A small image classifier, trained from scratch.
Model: 3.36M parameters, 32-pixel images, arch poolformer, activation gelu, moe expert_choice, num experts 8, patch size [2, 2], depths [4, 4, 4], widths [64, 128, 256].
Training: nadamw at rate 0.0013, 14500 steps, batches of 256, held-out accuracy 20%.
Rows from block 8 of a small image classifier, named by matrix and row number. Rows with one number within an expert belong to one neuron, the router's apart. Each number is 128 + 32 x the weight over its row's rms, rounded and kept within 0 to 255. All counts start at 0. Numbers have three digits each. After the name is the row's rms in percent of the matrix's.
Before each expert's rows are labels from the 100 images, of 14848, where the router gives the expert most weight on average: "colour at peak" is the nearest of a few named colours to the mean colour under the peak. Only what is clearly more common there than usual is listed. The data: crops of objects in photos (Visual Genome).
# router: router (model.blocks.8.mlp.router.weight, 8x256), inputs 0-85
# up: expert up (model.blocks.8.mlp.up, 8x128x256), inputs 0-85
# down: expert down (model.blocks.8.mlp.down, 8x256x128, transposed), outputs 0-85

# expert 7
colour at peak: red
router.7 105:245099171166065129140128158153075150127168075105142115123166191131130151207120139130176125121120121097145106084129111119171111145165126141149122128144181065103157196146009099117159170134170127136143111094044139119156107137152169129073113127124124123144110103
up.0 102:104101114143148147017092121131200135159132142115087122158048176113173121138137071125141084141136115092152129148093102125167134212054123118143172099102144128111136109076128150167113125115156087100171143081136176121102059077155137112186142172106144098117120091
down.0 100:175180175166138082179094149098123160141142068136176098121196128134147153135126127120164098111138134159151117154166104129097110171152142124146204132138126117077146175092056070165137154134092182109163135163077170169148126136148133186115129077090133092105157126
up.1 099:154090108143109085125142133142119102095125161079089131195132162136148178188081116082139163075177097081176086066123102142141115158100124142126080119110090130134160154071143143144166143120170106113138123107116183134166050138130172124150056255088136084160098069
down.1 099:124170133073113132127162124122062183184115141072167149076114125116080154098108121077119085105093139143082166120136141120113147126127120122103168103101138114124083126216159121106042123119137125115181130148150118180118126140143125158130165124175139170050126160
up.2 093:178126120157104145114110148123092113141089093119123134036110152128169141168119092160167104132183171137159093103127126118167111156118131122132073062154119143125147059102104159129113119165119149086148116102058146161075107143161141128103143157116137127145120123
down.2 094:099079108114145070114145031165106139140106190138084197145144166135115176126059115149109186145102097145140138127121127129113117104072146137140091163144105176151173140147176140105117117153060116108075135110188126097125133137116121072143081154131175083158127103
up.3 090:128124159136120167114151088158135087171110121142152163131082125182071147099129113132089164120096119116170203115130154090120127114106072133100124145080108154137035128112122133090093155134126087127104200175108168196122121156126150097114083113176091107098152090
down.3 090:200156160190125140128132151128116165083164118087087135093162158116128140190148143118191114134175076157125141141127107106181124184127093161149156154133151091083148160138012113153115190098127177149141137105005198148089092127104130133125124075125111085107150100
up.4 110:106121034080161104132089163131138092098110115081076147088108043116121147152106117155085123107172113126104087181118119178071160129066107117136105105023087110141140129103099098153168127167137090138086136082158172095104081128151132126165127155103097082093162082
down.4 110:149140171187137140070104158062119157137197150075135144114166150136157106094123135063108118106217137109216081138133071132112117128153087125194110094141127107145079192168102104161111132131205124133103110151117156120125054160157118109120110107138105093114106079
up.5 067:086136131163189177077137050058215123135127137121126170118108110137101159130159124166093094132108144153105171157114194093131151082144121123123191110085092161160088113135153172154078118117111118149126133146123150120060142099085148088148165136138110090118168123
down.5 086:212116131168142140165126155104110174107146089082129127123178174115116133212147126109202119114179094109151098102158089126183125152127099134138165139139146096083134160088040114167145198116137190160160128108017210161132099097120120114095129073083123110141126116
up.6 094:140133113152144139081141112166104154120087192109149136056147122191048126130120127063148175140106078118152189107107122115151187103074148108095147136068080114137146107107123129149128124112137087109089156095188150106105142107100099078119076119118143108127134134
down.6 099:104108130132155155084139156077167095042141107168144134120175143126156154144118108098138146127097113130178099092091084197075115159089145128169124123169077087138111081158137131087168166143108094142174063215086170050150123138110098086143108094173194132147078115
up.7 108:133187125131120091128146121143084089131105116093092104124105036118186118119127094088150125087177147110143114129117130166145081168042074125102098073108100131225140113039124132161112098131095140149074153107149141101132067138139138139174110081143159092154127138
down.7 107:137193078193152174098114198115099113085162125162127170051101178148201123122173128115137193133175113110151179108128076184078165122164140125154133120088159127095117132082100123060136137145126149118131106115114169128168065121115133063124075132127128103183144146
up.8 106:185111081059149142116125120134136088123139154117134138120135119241150083142144173121142133091139112166169117188063078171072060116126120092135150101109139130115121187139089141140151128125148076097130145108118171141122144080101141167135108170167168127117155062
down.8 115:120083159138139092159143134124081154116167120100125104149112158115097103107205126121122115164155207153142166111121163101141130143120108142114161107096120097147098070117113116159093208158171119122065150149093142098140193172137113170101063141168115113162189095
up.9 112:141151159063176185096134146096090166159121109091093164065133114139149107101162120177121104212077198135110182169106102127121135072133157146151164102113107120170131116146103121158062111174167122067138104130156127119125139062120133161126097123176121053099089142
down.9 109:111146158144157118143087169163117129093158121167105105100103131122113109157111120145100094095150183154115147081166175115183158141172100184207126168134148172129141109121107146181174146094102110172158169105120143170115090065131154084124114086101082112157183130
up.10 108:112122160141126144123152056077142093177054106149159119118147111129131133138077127084166209114119117158161105142079075105133168165098122060072075126119142135137073130146161188114101089090038162110112132114131132141081134172110118118138162126145174148118102133
down.10 103:100154177159110083085083138110115093141135141133092140145074188111078138160110126152083123112135052097104109138143146121111141061075149157093060140145088173143112082110150153145127134153145117169168137097134130047136127170184138115188109105175167183145132101
up.11 106:107098115093147093065158130120124098097098154104077175084076129102100157176205113082096102096096111126107155139116135097140110187112166124134088050066046155162069154069155199112112104147136122118128179160172182103096068162109151118152072147116114079129088092
down.11 097:169127128211088146141144171119118161105107132166109081118123116158142131173153150148125062115127126088109098064140103151119119120194124106178193133134171093086190145084095108139121122102154106181134128140101168152088137139163138104135118053079133152131143108
up.12 102:144147094077146118134168157111186090105137115128056139075049050131131126143174138149080095121110115127139120150126176115144088090093123159136151070138085133189131102131144212148133113113059105149152150133154124136071136116137160121164143141184145142120180137
down.12 101:130160151161193164136143211137122153188143119157140107108119149124119147112162143121151131103167084076127102066172143117186174144131085107134152150092126103146171088093104101162141164108146126154182114162095174125137106125082083051109118092065078074136138132
up.13 112:108130122064122142122151116050146148135187149136097121155094125110130135122148128162104070128083183075126214108145143151146123101164153137142158120109137105132141158107173140151103117130163127149170131168178120158112144070097194139134104185149062131129151145
down.13 109:118151112127174143123142169110084078148057136136169099136231148178094109089132126124134163091179124140150079065158146144142114120175108075057050126103083137151090170122156142054161132135147123098158190132193090109128153132141122114099196095049077145081177155
up.14 094:153145183180089120116146080125104130194129148157137098165131146146171131151106131108026151147131112139147116095125103038161162057167126150122153118155157165144154111120132160112090106140186057107099151127118145132100117106139129115139147113089113132192121190
down.14 102:134129130157130135092153082174123200153150087160076100101128133162132125142128152146206102127161134148133153106074084070162121160162068105142101161117141061148104161123053054147170120126111175174166109121123167161133095097098108106124147099146095099141124117
up.15 097:194134121140213143099141075117090051126083132102115146097124129167186082179131151156141127150127153156167137205065057172118151146140153053133105061106144135130121156133132196102136111085179140042129106116111138068075148143201136107131114168142184128124123100
down.15 102:072090143110146096082109157109133095126099133109092140124160150113138150152099126096124152083135148088077138101149117110131118069097117117104147118142127101182142108110174111162135135154117122125133120139136148097156113149155018096110151185199101152148152159
up.16 088:124120086126162148121110080194172058160127136114064207156079111162067183133118146103091104111164119113070184147168175107141111149123095118116141096134065160156093097111160124182141090084088108137079184114122128142124135163145170135130077119124103130087197131
down.16 087:225123130165151151163129152102119146128143104105136133104175172104125147211149121111194120116150091111139105103135089129185127183123076128134154115129167077078124158077026113156147174112142210136158140081014203148114093104102112140112139065087129107127133117
up.17 108:118169107036139087133125113126139128122117119110032148092109022123125144106164115108034085123143151100087109129170116152106094108079129154168128112119050142178162137115141167221120128124138100143085130134187135098094113135135141116130105097141116075090161122
down.17 112:113159164144166169100128156112111140129123149148075091109138139154165097146153113088137136131151143115097117088188094094151170154128103195136094147160146151096118114130131125105180199088155116116152158106102165196137127149091108059107143126048084125153117153

# expert 3
colour at peak: white; pink
router.3 096:195095086156151144133106098114164118092134213115094146151122174255163104194137172130146136116117096133133153202104148147138126091141156132141165112163061098093087094153147098137151069091101066111171112042148111129125173142096107155092121171105154190113153091
up.0 109:105170131120094114133158137167067119164149125178163064114135084137098159075103111073154202133171144045100120104122166115125091104066090118097069130119122126189145140081149091144117135112125106159090128122127146186078108117117192145146111149145132134138129152
down.0 104:125090155101225123112138143095155108116135097100128146130118150154138075184148166094158128106131100135129175096132108184144135122159104142094149109095180106105175112096171099150106137111173149143055128107096130105187126131077159171163136148142114100116136140
up.1 078:147120171097126156089076123075114151202053133135131140118160132104173107148128042130166100170142166153124148149135073073144158131119127087059113117111132118114091193119091107123129114134155163127091110164073198089089116120149121156135135117146099071130118098
down.1 088:228104122184158140135090105149151119127134180087099171142108148246120123227152155126099154145124083094139153178123112094110144136114120131142144117156119109112070091151101131175147176116052127132167088077105163087141130098124112136081119105094140184133180124
up.2 102:121133141182171180148168121110151109135127099133121113142054115108190107134157153146181144133151103095128142164069145111120126155114110121100099093128104135154090134124146088177101110086110130133139097113104129161112157127104207118117121146164158144140169102
down.2 097:144139126082123140114136136097127131168121123124128103100140094124184129144080060101104134099153140134145068093120133110150125148137143149109134158109110129151180116187149106154110155139118128113122173156130120174083131077142103092141121100116111093133146107
up.3 095:169158131120083151106119199118104223120098128110109143110172142135153137190133066112168143154111110154111114124124085115158164155128153166113153140132125177106174099106074124148148156140157150071133114120085178185146080133121112165099110129116107095164107091
down.3 096:122150162144152150128139137040136097066172112099137131134195088123147114119075170092092095147072111116104124128148153136108119121117143025138080151186102118155079136125134084074110141144154121120148088193095109106131166130079093103172101102163182153089130134
up.4 096:182197167170174158121133149095122089122166138073091133134128123169168126187141129119193112120156114100177215143114077152187167186109098151145111144135126166104144108135086135163113121113164142069140115113084123089079133132122120140093096099123141147151132072
down.4 098:124134112103038116133132097160149143145137136144094137121191108102186099142128083092012117124048150134068081109179160121117119125146142111079137130067129172154147162095110132127124100125095125052159136132125160180131121127056106116121131132198089127114110152
up.5 105:097168175131102159080177156183091184133148125095140126139110149133090105074119075146165115183107160110128146097111085132159112098061137151144113156116140153166171125137093061141100226109175093088128114152140147087128108084138163126131094118180139082116069126
down.5 106:123088103069110125148135117148137127100127112096104118194147132110149114186155182126085087092096115078111121165144160100134108146172106096037151094144136164138164063121135144135092133110103174142143138123108111140185173104145166144112152130158116109091185093
up.6 099:170120150111073099123144149140093174127088137105070137077124108108170104164138097107088115123131123170123094123149137083108102162068167178103127057098106110195179118090062137110139134181133119127099167150116197168138060130084141151176101110106122037142105107
down.6 088:150117101179134186147087115136131140140175172124088149109115162166062098150141147143140146139133086079120130102121061107120170141157109082176150116165172114101085146112113120118115113170113119091149122087136149113113084125100085087130130122168137148079141149
up.7 099:193134135130149122144099131115131123104138156070042135096145137144157129197147128118111056129115123116173198153112094129149168155127131189148147124146110120097079183098099138118127111202188122115149131124092132126097116118129144150125103099102065127110158041
down.7 097:109129115133075140120102091162105193126165115182156143122102108110114132133124128187132105121127096138090075104172117149113131154099164137143081109082151181169138155153119183104142135149134142125122106068114134140070184166093081111108092151135161099128082183
up.8 108:083216121108143157116129114202116165153118130081086143088141113126121139075118087129100109150101162142121179106146077090171162114139127156168139153114127190140129134140144130093111111145175131083109140117154105154119149082134076095104100050095092124098091126
down.8 109:158147114158147154140073097101129076100086160108102140161067134157151121116090142106087125178119112149171125149130091104064095123076119133089137116156115112099125076098102106161153131130050158155099054050087156125159142124175111143105098122130119141080184140
up.9 106:176144124185122098117160162171099139120144156088105123169099127150133119193129161094156131126180103098129138110149085156138103118130117137152170080102138111177190163115091121182134178103147100117107173116129175100141094126154099151176081158133138096156108121
down.9 101:143101169126143098205149111110137099113121113105141165141149075095067162164133152182162112066131135117112151115141100121120110167059081107162115119144134141129106130100171188127110098122138058092136112140072158134115099140156159055140122126070134119110122142
up.10 099:173129125154207169081073124076162096123162161139109174133124116168082109114141135168141161160125079146174192161126137120131163130123115091171143136135107121083099152123112087186153126114157130108154081117088137155122156118119115156083103136129126134141170102
down.10 098:093140089128089147112117177160095173148116114147171137095146153073189105102113135114121118110183141117077102084167144125110133179143109131105123099111149159093140186175108098148118150125143093113094173104138117140097090084095157094195129127142124061108121129
up.11 098:165182125141141112109126168089119048096147098040050164109059095132144212165136118150108083123106114118118172140126128155159204131103115158160114127128091135135092119119126202107085118166089170086160115099119108151148132158156161074096117183175059140112138091
down.11 093:116092099148119174193123109100119131181111147151128150130063114085230117127052105181167131154134098150107120103148172160130128113137162128085088143133131122113221136119090135133138119117187139151131156136120114185105180114153118154133082123066176123148090134
up.12 090:092146154087085110082103151159144140154141056144138044168093138063165135091130063139160155132168155192184120110119101143139140167113094139142069127106165171117116146100124141084074153165135145126160094145096166165104070088095187147175144127156102107123113166
down.12 086:205104085205161141115104118146153118123144180105109199158091169224116113206132169144127163132142114079120154207082123084142138107138108140139150128155112098101046121131073105177144159142078150146161101083123174111149120120076122096075116076084102159146167096
up.13 100:122138106083060138127122093164146190152158130153165058138147057154107090058115120102162141148147150123127108137068055164151131106101092119096051135039149121145139155121125090101150158119133113146121091118129139170112118038106187128151104110150127135090221097
down.13 094:114120135113085118196122178120081155082152133089132146137144158160078103134144124100192133120078142161122174065189086089134121155161103186099120098126211179143177072071161122098128079118166142112112167216134091183144085104133126152142128148182096139159096115
up.14 102:149127122136162169130037175082133109144112000154147125154138090143180159111130149163104171110172137110074139135141149161086144144160000087132107124101161121113178151125147141153143097179114124151115176122040129129146130142210126144155114135127076125149145123
down.14 112:168122108190164105115127131054133127072129094150104148135138116186149167100111138159104150165136170144170136137165063177090168156127082105136156173194088161155058134162167164140150141088157178123119124155151122111163167133095090112078158101114112209144152156
up.15 098:183159134097149120134171132105068095178060117117180108107147120140158103127101143103173175154150124181146164119047136130084136139093123064075096116100190140110123159117096206068136114145108124083117115134100134147115130156199093139144141158181140121140140065
down.15 101:132115144203131172090100092135138119036103132077125088130127139161103079180211138107073126182133122074150133175079099095148146127082112188133121168134074127191073120088110101090175160149133142182105103076145138090125202164123164116056138096112106153118102095
up.16 098:107094133102099075099153147151121103112083144074134170112174157097065223123139108085076091112120116038188138101156166137084113179080125144149084139102117079118103160119105139125106177197120107101117147124134153138143098187156140094135107122119111112087099097
down.16 104:124108138154135174148096126087175126104167100168165144151020132134114124121111121129175147100112166110084097117119133138124146139092107075103097090124132063109153087088144132153129074096166134138163185090080145097134128117090150191114134112129144112136154156
up.17 090:183145121172137150123073120146108215120169142166147161114123134177114154143117148108135147118156097088085101098120130142119133135134089119102176119137134115181177122133132099168130137129129123112134124125100143151144136086105175142123088124141128140193162137
down.17 095:189130092131111121111202116154143144073173130124131129076088154124143060107111082119124130145106133130091120164116140141157080123100084105159160132118114157121126163114091112163148103070090114131130099127107147158130151179075077080143173129141155175099105119

# expert 0
colour at peak: black
router.0 096:096107074080152131085142172147124100119053167122074161100107127078117078167150082176091110225091149158094160168097127119131169115098192094107125117115063165148113131096138114085108100191123152054116118169150139136131099107108108129195133122152089103092131070
up.0 084:144149136109077180152109075115186140173103153109163100128146132162134135085113199048132106054167100052185102162043041089167130142132091119089112117081176077122104097139083088196127130024123100148116117051112176135086091133155157097165127131128174127105175155
down.0 094:161144070069165159070127143110173122167064171140114171093096139160102199151152113114105124155143195129090120152076169143092133159109136082140140118095108131169063152094113124128115117171083124131130132151110214137109092138128110166099163151149125102106131029
up.1 116:134112097146107214167124099126112126216111134109173161137131132148128138147058194104116165098161143129215081095147082048121113088172119084123072139157184183123109083165164135130160090139154148131133225120131099125091150094142119159133144146035162195118091144
down.1 112:122162159153144095155131113124165095152107111147111132142119162136113136146153099138174183103069176112121156124123136141116131215144174093195171134140081110136095134157111101061162160108105127155141125129124145095135103146093189187140101078117170144138122105
up.2 097:117088121117205139096084112121134118132102135128104203155145157131157128135137072154111078161148174111089147149181095128130143156154118105164125143100102240142106079129149164140070134160135099127131190127111192100115044127185127074147147113141076132126144130
down.2 099:124131157156133061115110157149103115148130176185144057091094123146154142160177096093129221072168113144106129087093170120154153133159102095182042082137163144114139151132172131112178170140174166132124120137139133208160088149149105115117148169150149037171086071
up.3 086:120162170163125166064092089174140175127141087129148174131092123131163150110115074096141134135136068122095125164104118107117147162167072117106136160160123131134079155093119139136140180110147116141122111118080154160156069135085116055159153099105122122190126152
down.3 097:139144075062153130102133158102165110185068152168081160112090151150121191151169137136099094164134181101095096168070140114109138114119160067158146123089115124168069153123109104126126131167105158119112149149108195156109090144117097152111154169141121124125130038
up.4 110:163180145208129134098127125154110109121192156068107145151164144142138122198117168164146140169116135161186147125158122129156156088117138149170172159139177122056137128128111162097110129140162138075182154145111110129179164092147114157068097157132065125134127134
down.4 100:149099122179161134127158116116101213080124123104153111178091131149132106077067115112168186107157155124171142170074148123118133119104054138080179149132121089094170161153124107139145117108146168155113130129160088157132109170055106116155153099114164118099133138
up.5 099:129188184125079079117116102073128147109156143116099029148143073130190070131133140102153106131114074177153078163084105158173152180083127164127154108108147101110177119084108149132143111076127144102162078108119146139173097100120105135151112136122174094119160159
down.5 103:138144109128139112149169135177147103135138169137159150159157180153120126106179119114143167101138103134148125166105167058105082129136116103128111136146120093112131140121134125113108203188145103147045142125176119099135113102098091085106120056117183123160174078
up.6 097:168162172192194088098130112124074067166083126083106093160144125124121146183102165159153122133106100109115144104094157094155125151139135076106161087183128147121162163077061147123092101131130158094130091143082147124117129204167117170117099099119132112147155101
down.6 105:188170126159147180146122155103113087146096141152082139063112176187090144112148119131143100110123146143152120113119167137086094160123077122132091201086131121158138105152084129136085142080113147065005139115103151113148104109087048104093118149203161161131137116
up.7 099:126156122114141132120115139136127137121142176158096124114091097162166135110147107141134147101164141168093169121112089163099140144185110141152166129076125125155100137119143176085180137144121010134107125097138143118177104134167100077157108147151134116175122104
down.7 092:170122078090109203116101201105132160121096125124151158105113146146154151157135140166084146113055155169073153151125095176133181089207119094136211116066142099129114180083099070131101100170103122162116120105105167111159147082086123140133086121134137157173108064
up.8 077:131149160147113157098121103182131194111142116081114086079163138130114111161137154126150101065145119105134095088133073103154100087133101184126147089155167123134158147101139091119142146113161146161135167104115163077092106084109155151129063142120113101171106140
down.8 097:136135080075160158083126152106171123179068168153096182120096166145109198173164120141115120170128177099090106165091169148098144123121139051146154133097107127162083131107098113153088121160115127130128164129106204143112100132110102160118165162137137128104136049
up.9 097:173130137127130106088124151049100066185088146099078080057148076129177144164081161150117177136129134138132141114128131138132183156121137061134108028078169056119134182074114206127135067144150149072119113133098142093114151159172131145150118138088100083170114090
down.9 100:208114081112147107123108127144103147071139161131109165078116079129109130159107147195174076113114137176156149161125188114165138120112146125117084173177042097169092087143119098121090139154161127124127121112143137171137134102106137078145085172144125113108143082
up.10 095:183112108214145110123120155094093079099158114151091146098148052146116108190070154145112230155130081160141095112169144147107173110111136079119122093144118099088205145101077118114211095176142149123116125137067139126136140142151119182105105149072084111169169114
down.10 098:147096170075173096124133161089125151164098120148156100073150109088152095146031133079174119124155139138146126095115121068081109168163146089138102095160133122165062163131158114148171106143151114137123142145078113161142091119089107126138127086166157118136210132
up.11 104:129154135106140160135040118121110154155073114160130102115111071149128124104090100150099161131167141157112097097172135149117130107101091115122099135171183173125183073155111102142118111126165125166077131173116136093096156152174088171135136094135115136176150134
down.11 103:131117163138132097166108092165143126124107132109133106092114115155104179127150129171126134080158198108202193122146113152178137181185101074141122104101080103221142147109168085129166115110160127097140125089188100122130125122154147100130142113148103179132137111
up.12 090:132131172193108106159107125140093081140103080163160078240141152145100158143110161131181215121119106132116134101137120093141163082126110164071072113137166144102119076133133088089126131130084087142130204076105151182122133163133145190056132162117105175107122116
down.12 096:096127129097097120094125123086147140163080150112105147120128140152112168145138087086103105138093148125132111183096138179127131108125145139139131114078100078177121158130093115126129143174120125140139094179115170131121053120099106123115136134145110096096140105
up.13 100:132154110109154176121093093170151164132104094143168108094176121139144113098128172137137105133129120100116124152107109126119112095166110124167166128135155104158110166126135109170188110099181104163080095046136107149108140040068147134155149092063165140112164156
down.13 092:070137127160151116113129092094133155089179129108146162170183160094139090134072091181055066160131121142186130156128103136106129079122189142097111099136105169125120173155139152093072133121148129110162123183146152122153146145102101058098147055138160121132185154
up.14 104:160208142215092159185125112137063078116100144115115155146107108166182147158118105106127153143122111164238121108095053078158156134093132197116075124170122180132160080131082138103120084163182127081130121130104128153153157155151113145105095158101165128109122111
down.14 106:167097147092137161143083164141158113185014093178080139131121085167091152128137117132145063111086118159076128093125107156170104167114121108141132191126118138123060142146144156080195183130154138197111137098154130087129092088103055095105105165142120165104101124
up.15 103:131204133132131113118138124173119093176122146172162110130118066185143161097111090108132184107151137120111164083123113162113152103147100118137118148091142180125140095091149180126110111159134085124095183141126117116173104147179095077128108127176140138164205145
down.15 102:135144084086122186087130161079164139143109141155165177118204126130140170140144127181069125103086132126123083138139085161116186053152140165138229106103114067086100174114085111103135108165093100164152097149132128152156114092051111124101195139117111138152129128
up.16 109:126152120141106129126157082161132188094176157144137120116116065152094080114119131119146214137182109173171057121132118121151097086124114147106120155080149134155155137126139144098181176122118129163100168118142117153130118056104136082131119137130145169119152173
down.16 106:101145143218075166050098176095117126092149158065103111134153117152125132101138090121082140167079141199161168154094104069114064108089122130125214114107112146127097183059166054100141104089120100091110086152122125102134110133127068121144123108127109125106177138
up.17 103:134135120153096154093120087081126170087162168118087122101123070140180118145152127119133124129088152143141113158105066167172130120141147135098130060105115073146154127092125150150121079123146100091139153133141159101137125065137157111203070140114142081152132158
down.17 099:116138159153109154124139086155140123112118166141101101146069152148148145090116149122083093125160098110157050147092145093109065090142108121128120141127181135134106091143112066138138152173108155100146092127144145100121134157144073110106193119055037119129088107

# expert 4
colour at peak: brown
router.4 110:111088128145125114101153122120158090190156131137158106143139148106100187114102176124135153121137116090183119034156131133112129127108138055110097088113193129100117141114184146132113091126102208114179164144131112154127165133158134156174102182108123158134112140
up.0 109:187116106156119124084126115090057102174141150127150115131164134211103142137084148101141184141126083132118152105070155096126149103121135035048129105076153080086163172083128111084167094150142156079120100133097136154142162132156138169120075165112121151139153038
down.0 109:127118124158159163088137174189173148166102104117141155095118184110143084118096130156176130158155119099097146132165128088072050148125110123092076137144164195153142154134125095113081150119110083155146206208134154181132108149164140138132139123107187155154079119
up.1 103:143079105158178111165078112133105146102039073095124129147168181113145065199105168157141153180197129193159052121114111115149096119101137135140152132154141136147198149161105098115194153152138161135105112124096129108096139133152106183131132143062138132087164120
down.1 104:146104133123126102131125138108151121130136144108134132150116119147127152160170079141105117104174113036120151206142100152161143117201162155119182115091092074147145084114049112103126123117097137159082169138131141130161101120174108066121149121111098160176099122
up.2 111:095214108121113149176108157135149119103136087140134109064099022113184115092088125083100105103151097164133080172116107148096183170094075112091110137036145114147187068134111084145123145125101131133111135123115117132122088082145100049153168091183160125103170137
down.2 114:168143136143098074132111150136120094122108130138146131148072128170066141131129147170158152092110134097117187126206176133157110080131058139186136127092143149131120174138118120147107067153098148165164104165112149102098127103094152079131105111134064196083178122
up.3 091:155090098217143134138117139120121113117103109116122177154100126153166194197102152157101170133157142094157104108163147159084173147090115066154116087143127139095178081180128185138110080200108137102142198143095117074133157168142076142131101134106121151153152080
down.3 099:172154136173093173128159117152159137166122112127103081127110148204119087125154108165138127114111133157097115143128128118155099108129079164113097135087156136217124135078101153150130114131079115129171144143130164140127136078159150094126138205117135094119141155
up.4 110:138175121120125160109138123107116129142145126144128124128109056235171071129164110151172135146120152132092144137115083138153123116170134085139162089099125163138155097113138153161114103092117111103140134130127138104157124087122113081135089145199133145167185133
down.4 103:130112150131140059115133150124078127123097152094177099102130147152151120144155178124158132120116142157225143191158075131152173085164143170088122132132208062109132117151148140090127133155077194059142110134145160124131144087104093129129098167156119103149091199
up.5 101:146081090111133136147142097079118121152048161118104161141151130143139124171109155180050120164114178138154093127126129131121107110134146091112123000149114163146136131146115151163126074148130125120119152166124148049065168160155105186129147143109157113122112114
down.5 104:059132158125109119093177046095124092120164085122145133128163128108142133121149148072143150116173112115172109124173085093118153158133150118145120153082177097095150114096151139129082116138127156144126146051145119119128056151112123096203108229098113091130137142
up.6 103:134163156104145137118111155165075116132108131140125155104125115148127203126047117105099157153120087095041121109157120136064195151128103103157086146133150142154159131136144157095122141097126100088112099143127111107124148170173121075144153105154141123181132112
down.6 103:167131164060126136111188131127162118128119134110148145094117133123136125144161142104105166034124104192129160062139140104158138162130144141078126088164103090141151176142090092128147124124163128102167188149152167166117095112167110143114078087079082092161120109
up.7 089:134182197201111109098116113149085175074118133121135101152162169158115116132154108092135171132156111195138107122137112101132089077143088182141154186140158158107116111154131152112090169112127127124105149108115213074143079127165111074149054128167110124180108135
down.7 095:089078137070126100133059165120084130148103121131095190129103152126107085114126128145092096097125108115181154113161101114085179084131112105187100143121089163135045125109200145128149127171173135139201107166113142186181095128143176109143102210204099144080195099
up.8 095:135144112141104119099098185089145170089133083125166107136143085125136207132134141096181178161115063176153120147093130171083180166080110089082159187084140079094155083171123112122123161099099138092157108142102141128135139093094099114146084121170171123180167101
down.8 096:114130106105114180144134117221157171142113138138101143154082144124097060142135168111119071110129153127129111158149112095164037182124137134153115141145105174162162165091169121145119144119127127135174187075162127145035089118070134097142176110080132178097170125
up.9 086:130072082129126128094151112152165135095177181134119130127128163163135128158197154127156107126120145082110152111112066205167102157141141088198139094097128154143117127120141152133155120123153096088168166126148117111126134044107194142122063149077133154121145097
down.9 088:114150081113104172089088056094115170154105114118152188140177105138083120130105100131133080110127199181184137154081109141105118177146126151114085114159155136100133149162168171129153131137157117143179183118117159086126103123107143153165139105137132102146122194
up.10 096:110124120177174123161119129017168184084144133172128143136119130112174183125102126161157106188092085151118127113142159117104157094111132124072193133175115155143079098161140104127099112141088133118148130173100131195158166083075083157135139114169106151150156149
down.10 099:157100156122132176122109161095153172123137117162075112122147102192126130147144092077129140167071173152098157154102137137112077160129127120104152085188102136123146145118189152159100117140136130053198078127142109114134145135107150109103200161067185142087125117
up.11 096:172103157168156116154152099141151109091150182083050139150109120192131097232141176139117149133151145081132152125138142104197158092131116177153139120152077134113110111141139131118132089126137143103149130105104135124150163133085151149070062146134079160121174137
down.11 099:125133100153136097124099098160105099132086120155158108137076209118089129154117099144137150100176134178159081121094111128074098100157122122159116162131136181148123196084139072088117190143164093134089092146156133082140114166146151056118137156141082125168142124
up.12 110:145188126143166229129114107143098114152143084123167147099119077162146167117118140082167151113093122136091166197078085117110202169177066105156081174129144158130082094145125115105131108110149140091120090057124104144148139130143142046048164078159136149118131146
down.12 105:146095150110178163138111114101152180113143152132116123115140129136137125126127162120137128092129064138120136122190090110151122140126102089083119137146139128167140111163083109130120166124122120130098158096126078186131204105138095130130076078085071071153082132
up.13 097:111151132143167136090135142108181169074165183146127114149073127138151098132121082163128116194100115187140138139116159153108139116121150146137221171133076106082151059092128093160129144121133110081142083174124158131160105063090120116114112129152154131162190140
down.13 098:131117128117126063112066084130065143095118141120168099119155117157128139125144211140155148134136099162137122148111112153165176074192125132141136141139140095103097135134116110094161128157067150095080111125087146112141113125084165068128128200187184117170098143
up.14 100:113115144164146102083149103083169110073120108152104112124079135112108101140159103186124116173130116173197134142076091135127163136106136092130070116063133163108106158120121143081114145163143134113151146148117155108124085120115137109221112139150090120123149013
down.14 102:161116110078117154202161120134128138095140102121146196149131098130090083109168133199048063149077159074144159148160156173103214126110140150176134066080082093120134145148170148161179076164123157066187118170145180085138161104129195098122115141151184124154080099
up.15 096:125095137114128075026139136104141123174105129073145106152151117106101120144053093132158141154153113146140058087082113136129112096085139066069134089031143090153157166094107122143116164118144125114115103171113203107130094140164131146216114138156174081164166112
down.15 097:089125155076171196166119136163145146113144107135170159102118107050170125111095136130150099159126119056134101128172129187069165133077218114109181145135078207136083149105156127148115086109169107127130143152091164147107137139122136178071156151069117118160053111
up.16 114:127133156127120126129104188206113236088143106146128102167147158135098095136090105117183173140191069192104103145163094145129137098109070163109118186103115137125134140123104028099162192111114088136094095074102170163114080115097085132123120106153075113104132125
down.16 106:142153147108176093072147108106134039143128132138123123139151145106150179146208158084223152104158112141156116143099183143147147063155105130155078124091123142144131157095119127082160111165109141143102178160102126184096118113130151130126124071108142142200078135
up.17 103:140153131148126108075150165112149148192143212106139118162153095131114138133112147106161137097131090107153099097122172108125068115084119117084182117077129128159162115110132142184109144085124113107136119180122168119143115111110126151172093132146169102207157169
down.17 100:087146119118098157175097078197132126087135149164139165098107117092144117123094149104117140179159095192096109172114135130038147132131193130073166152156103170080127175136213120108133108133173131151080126062094071090095122117116118106107130143107142125124111178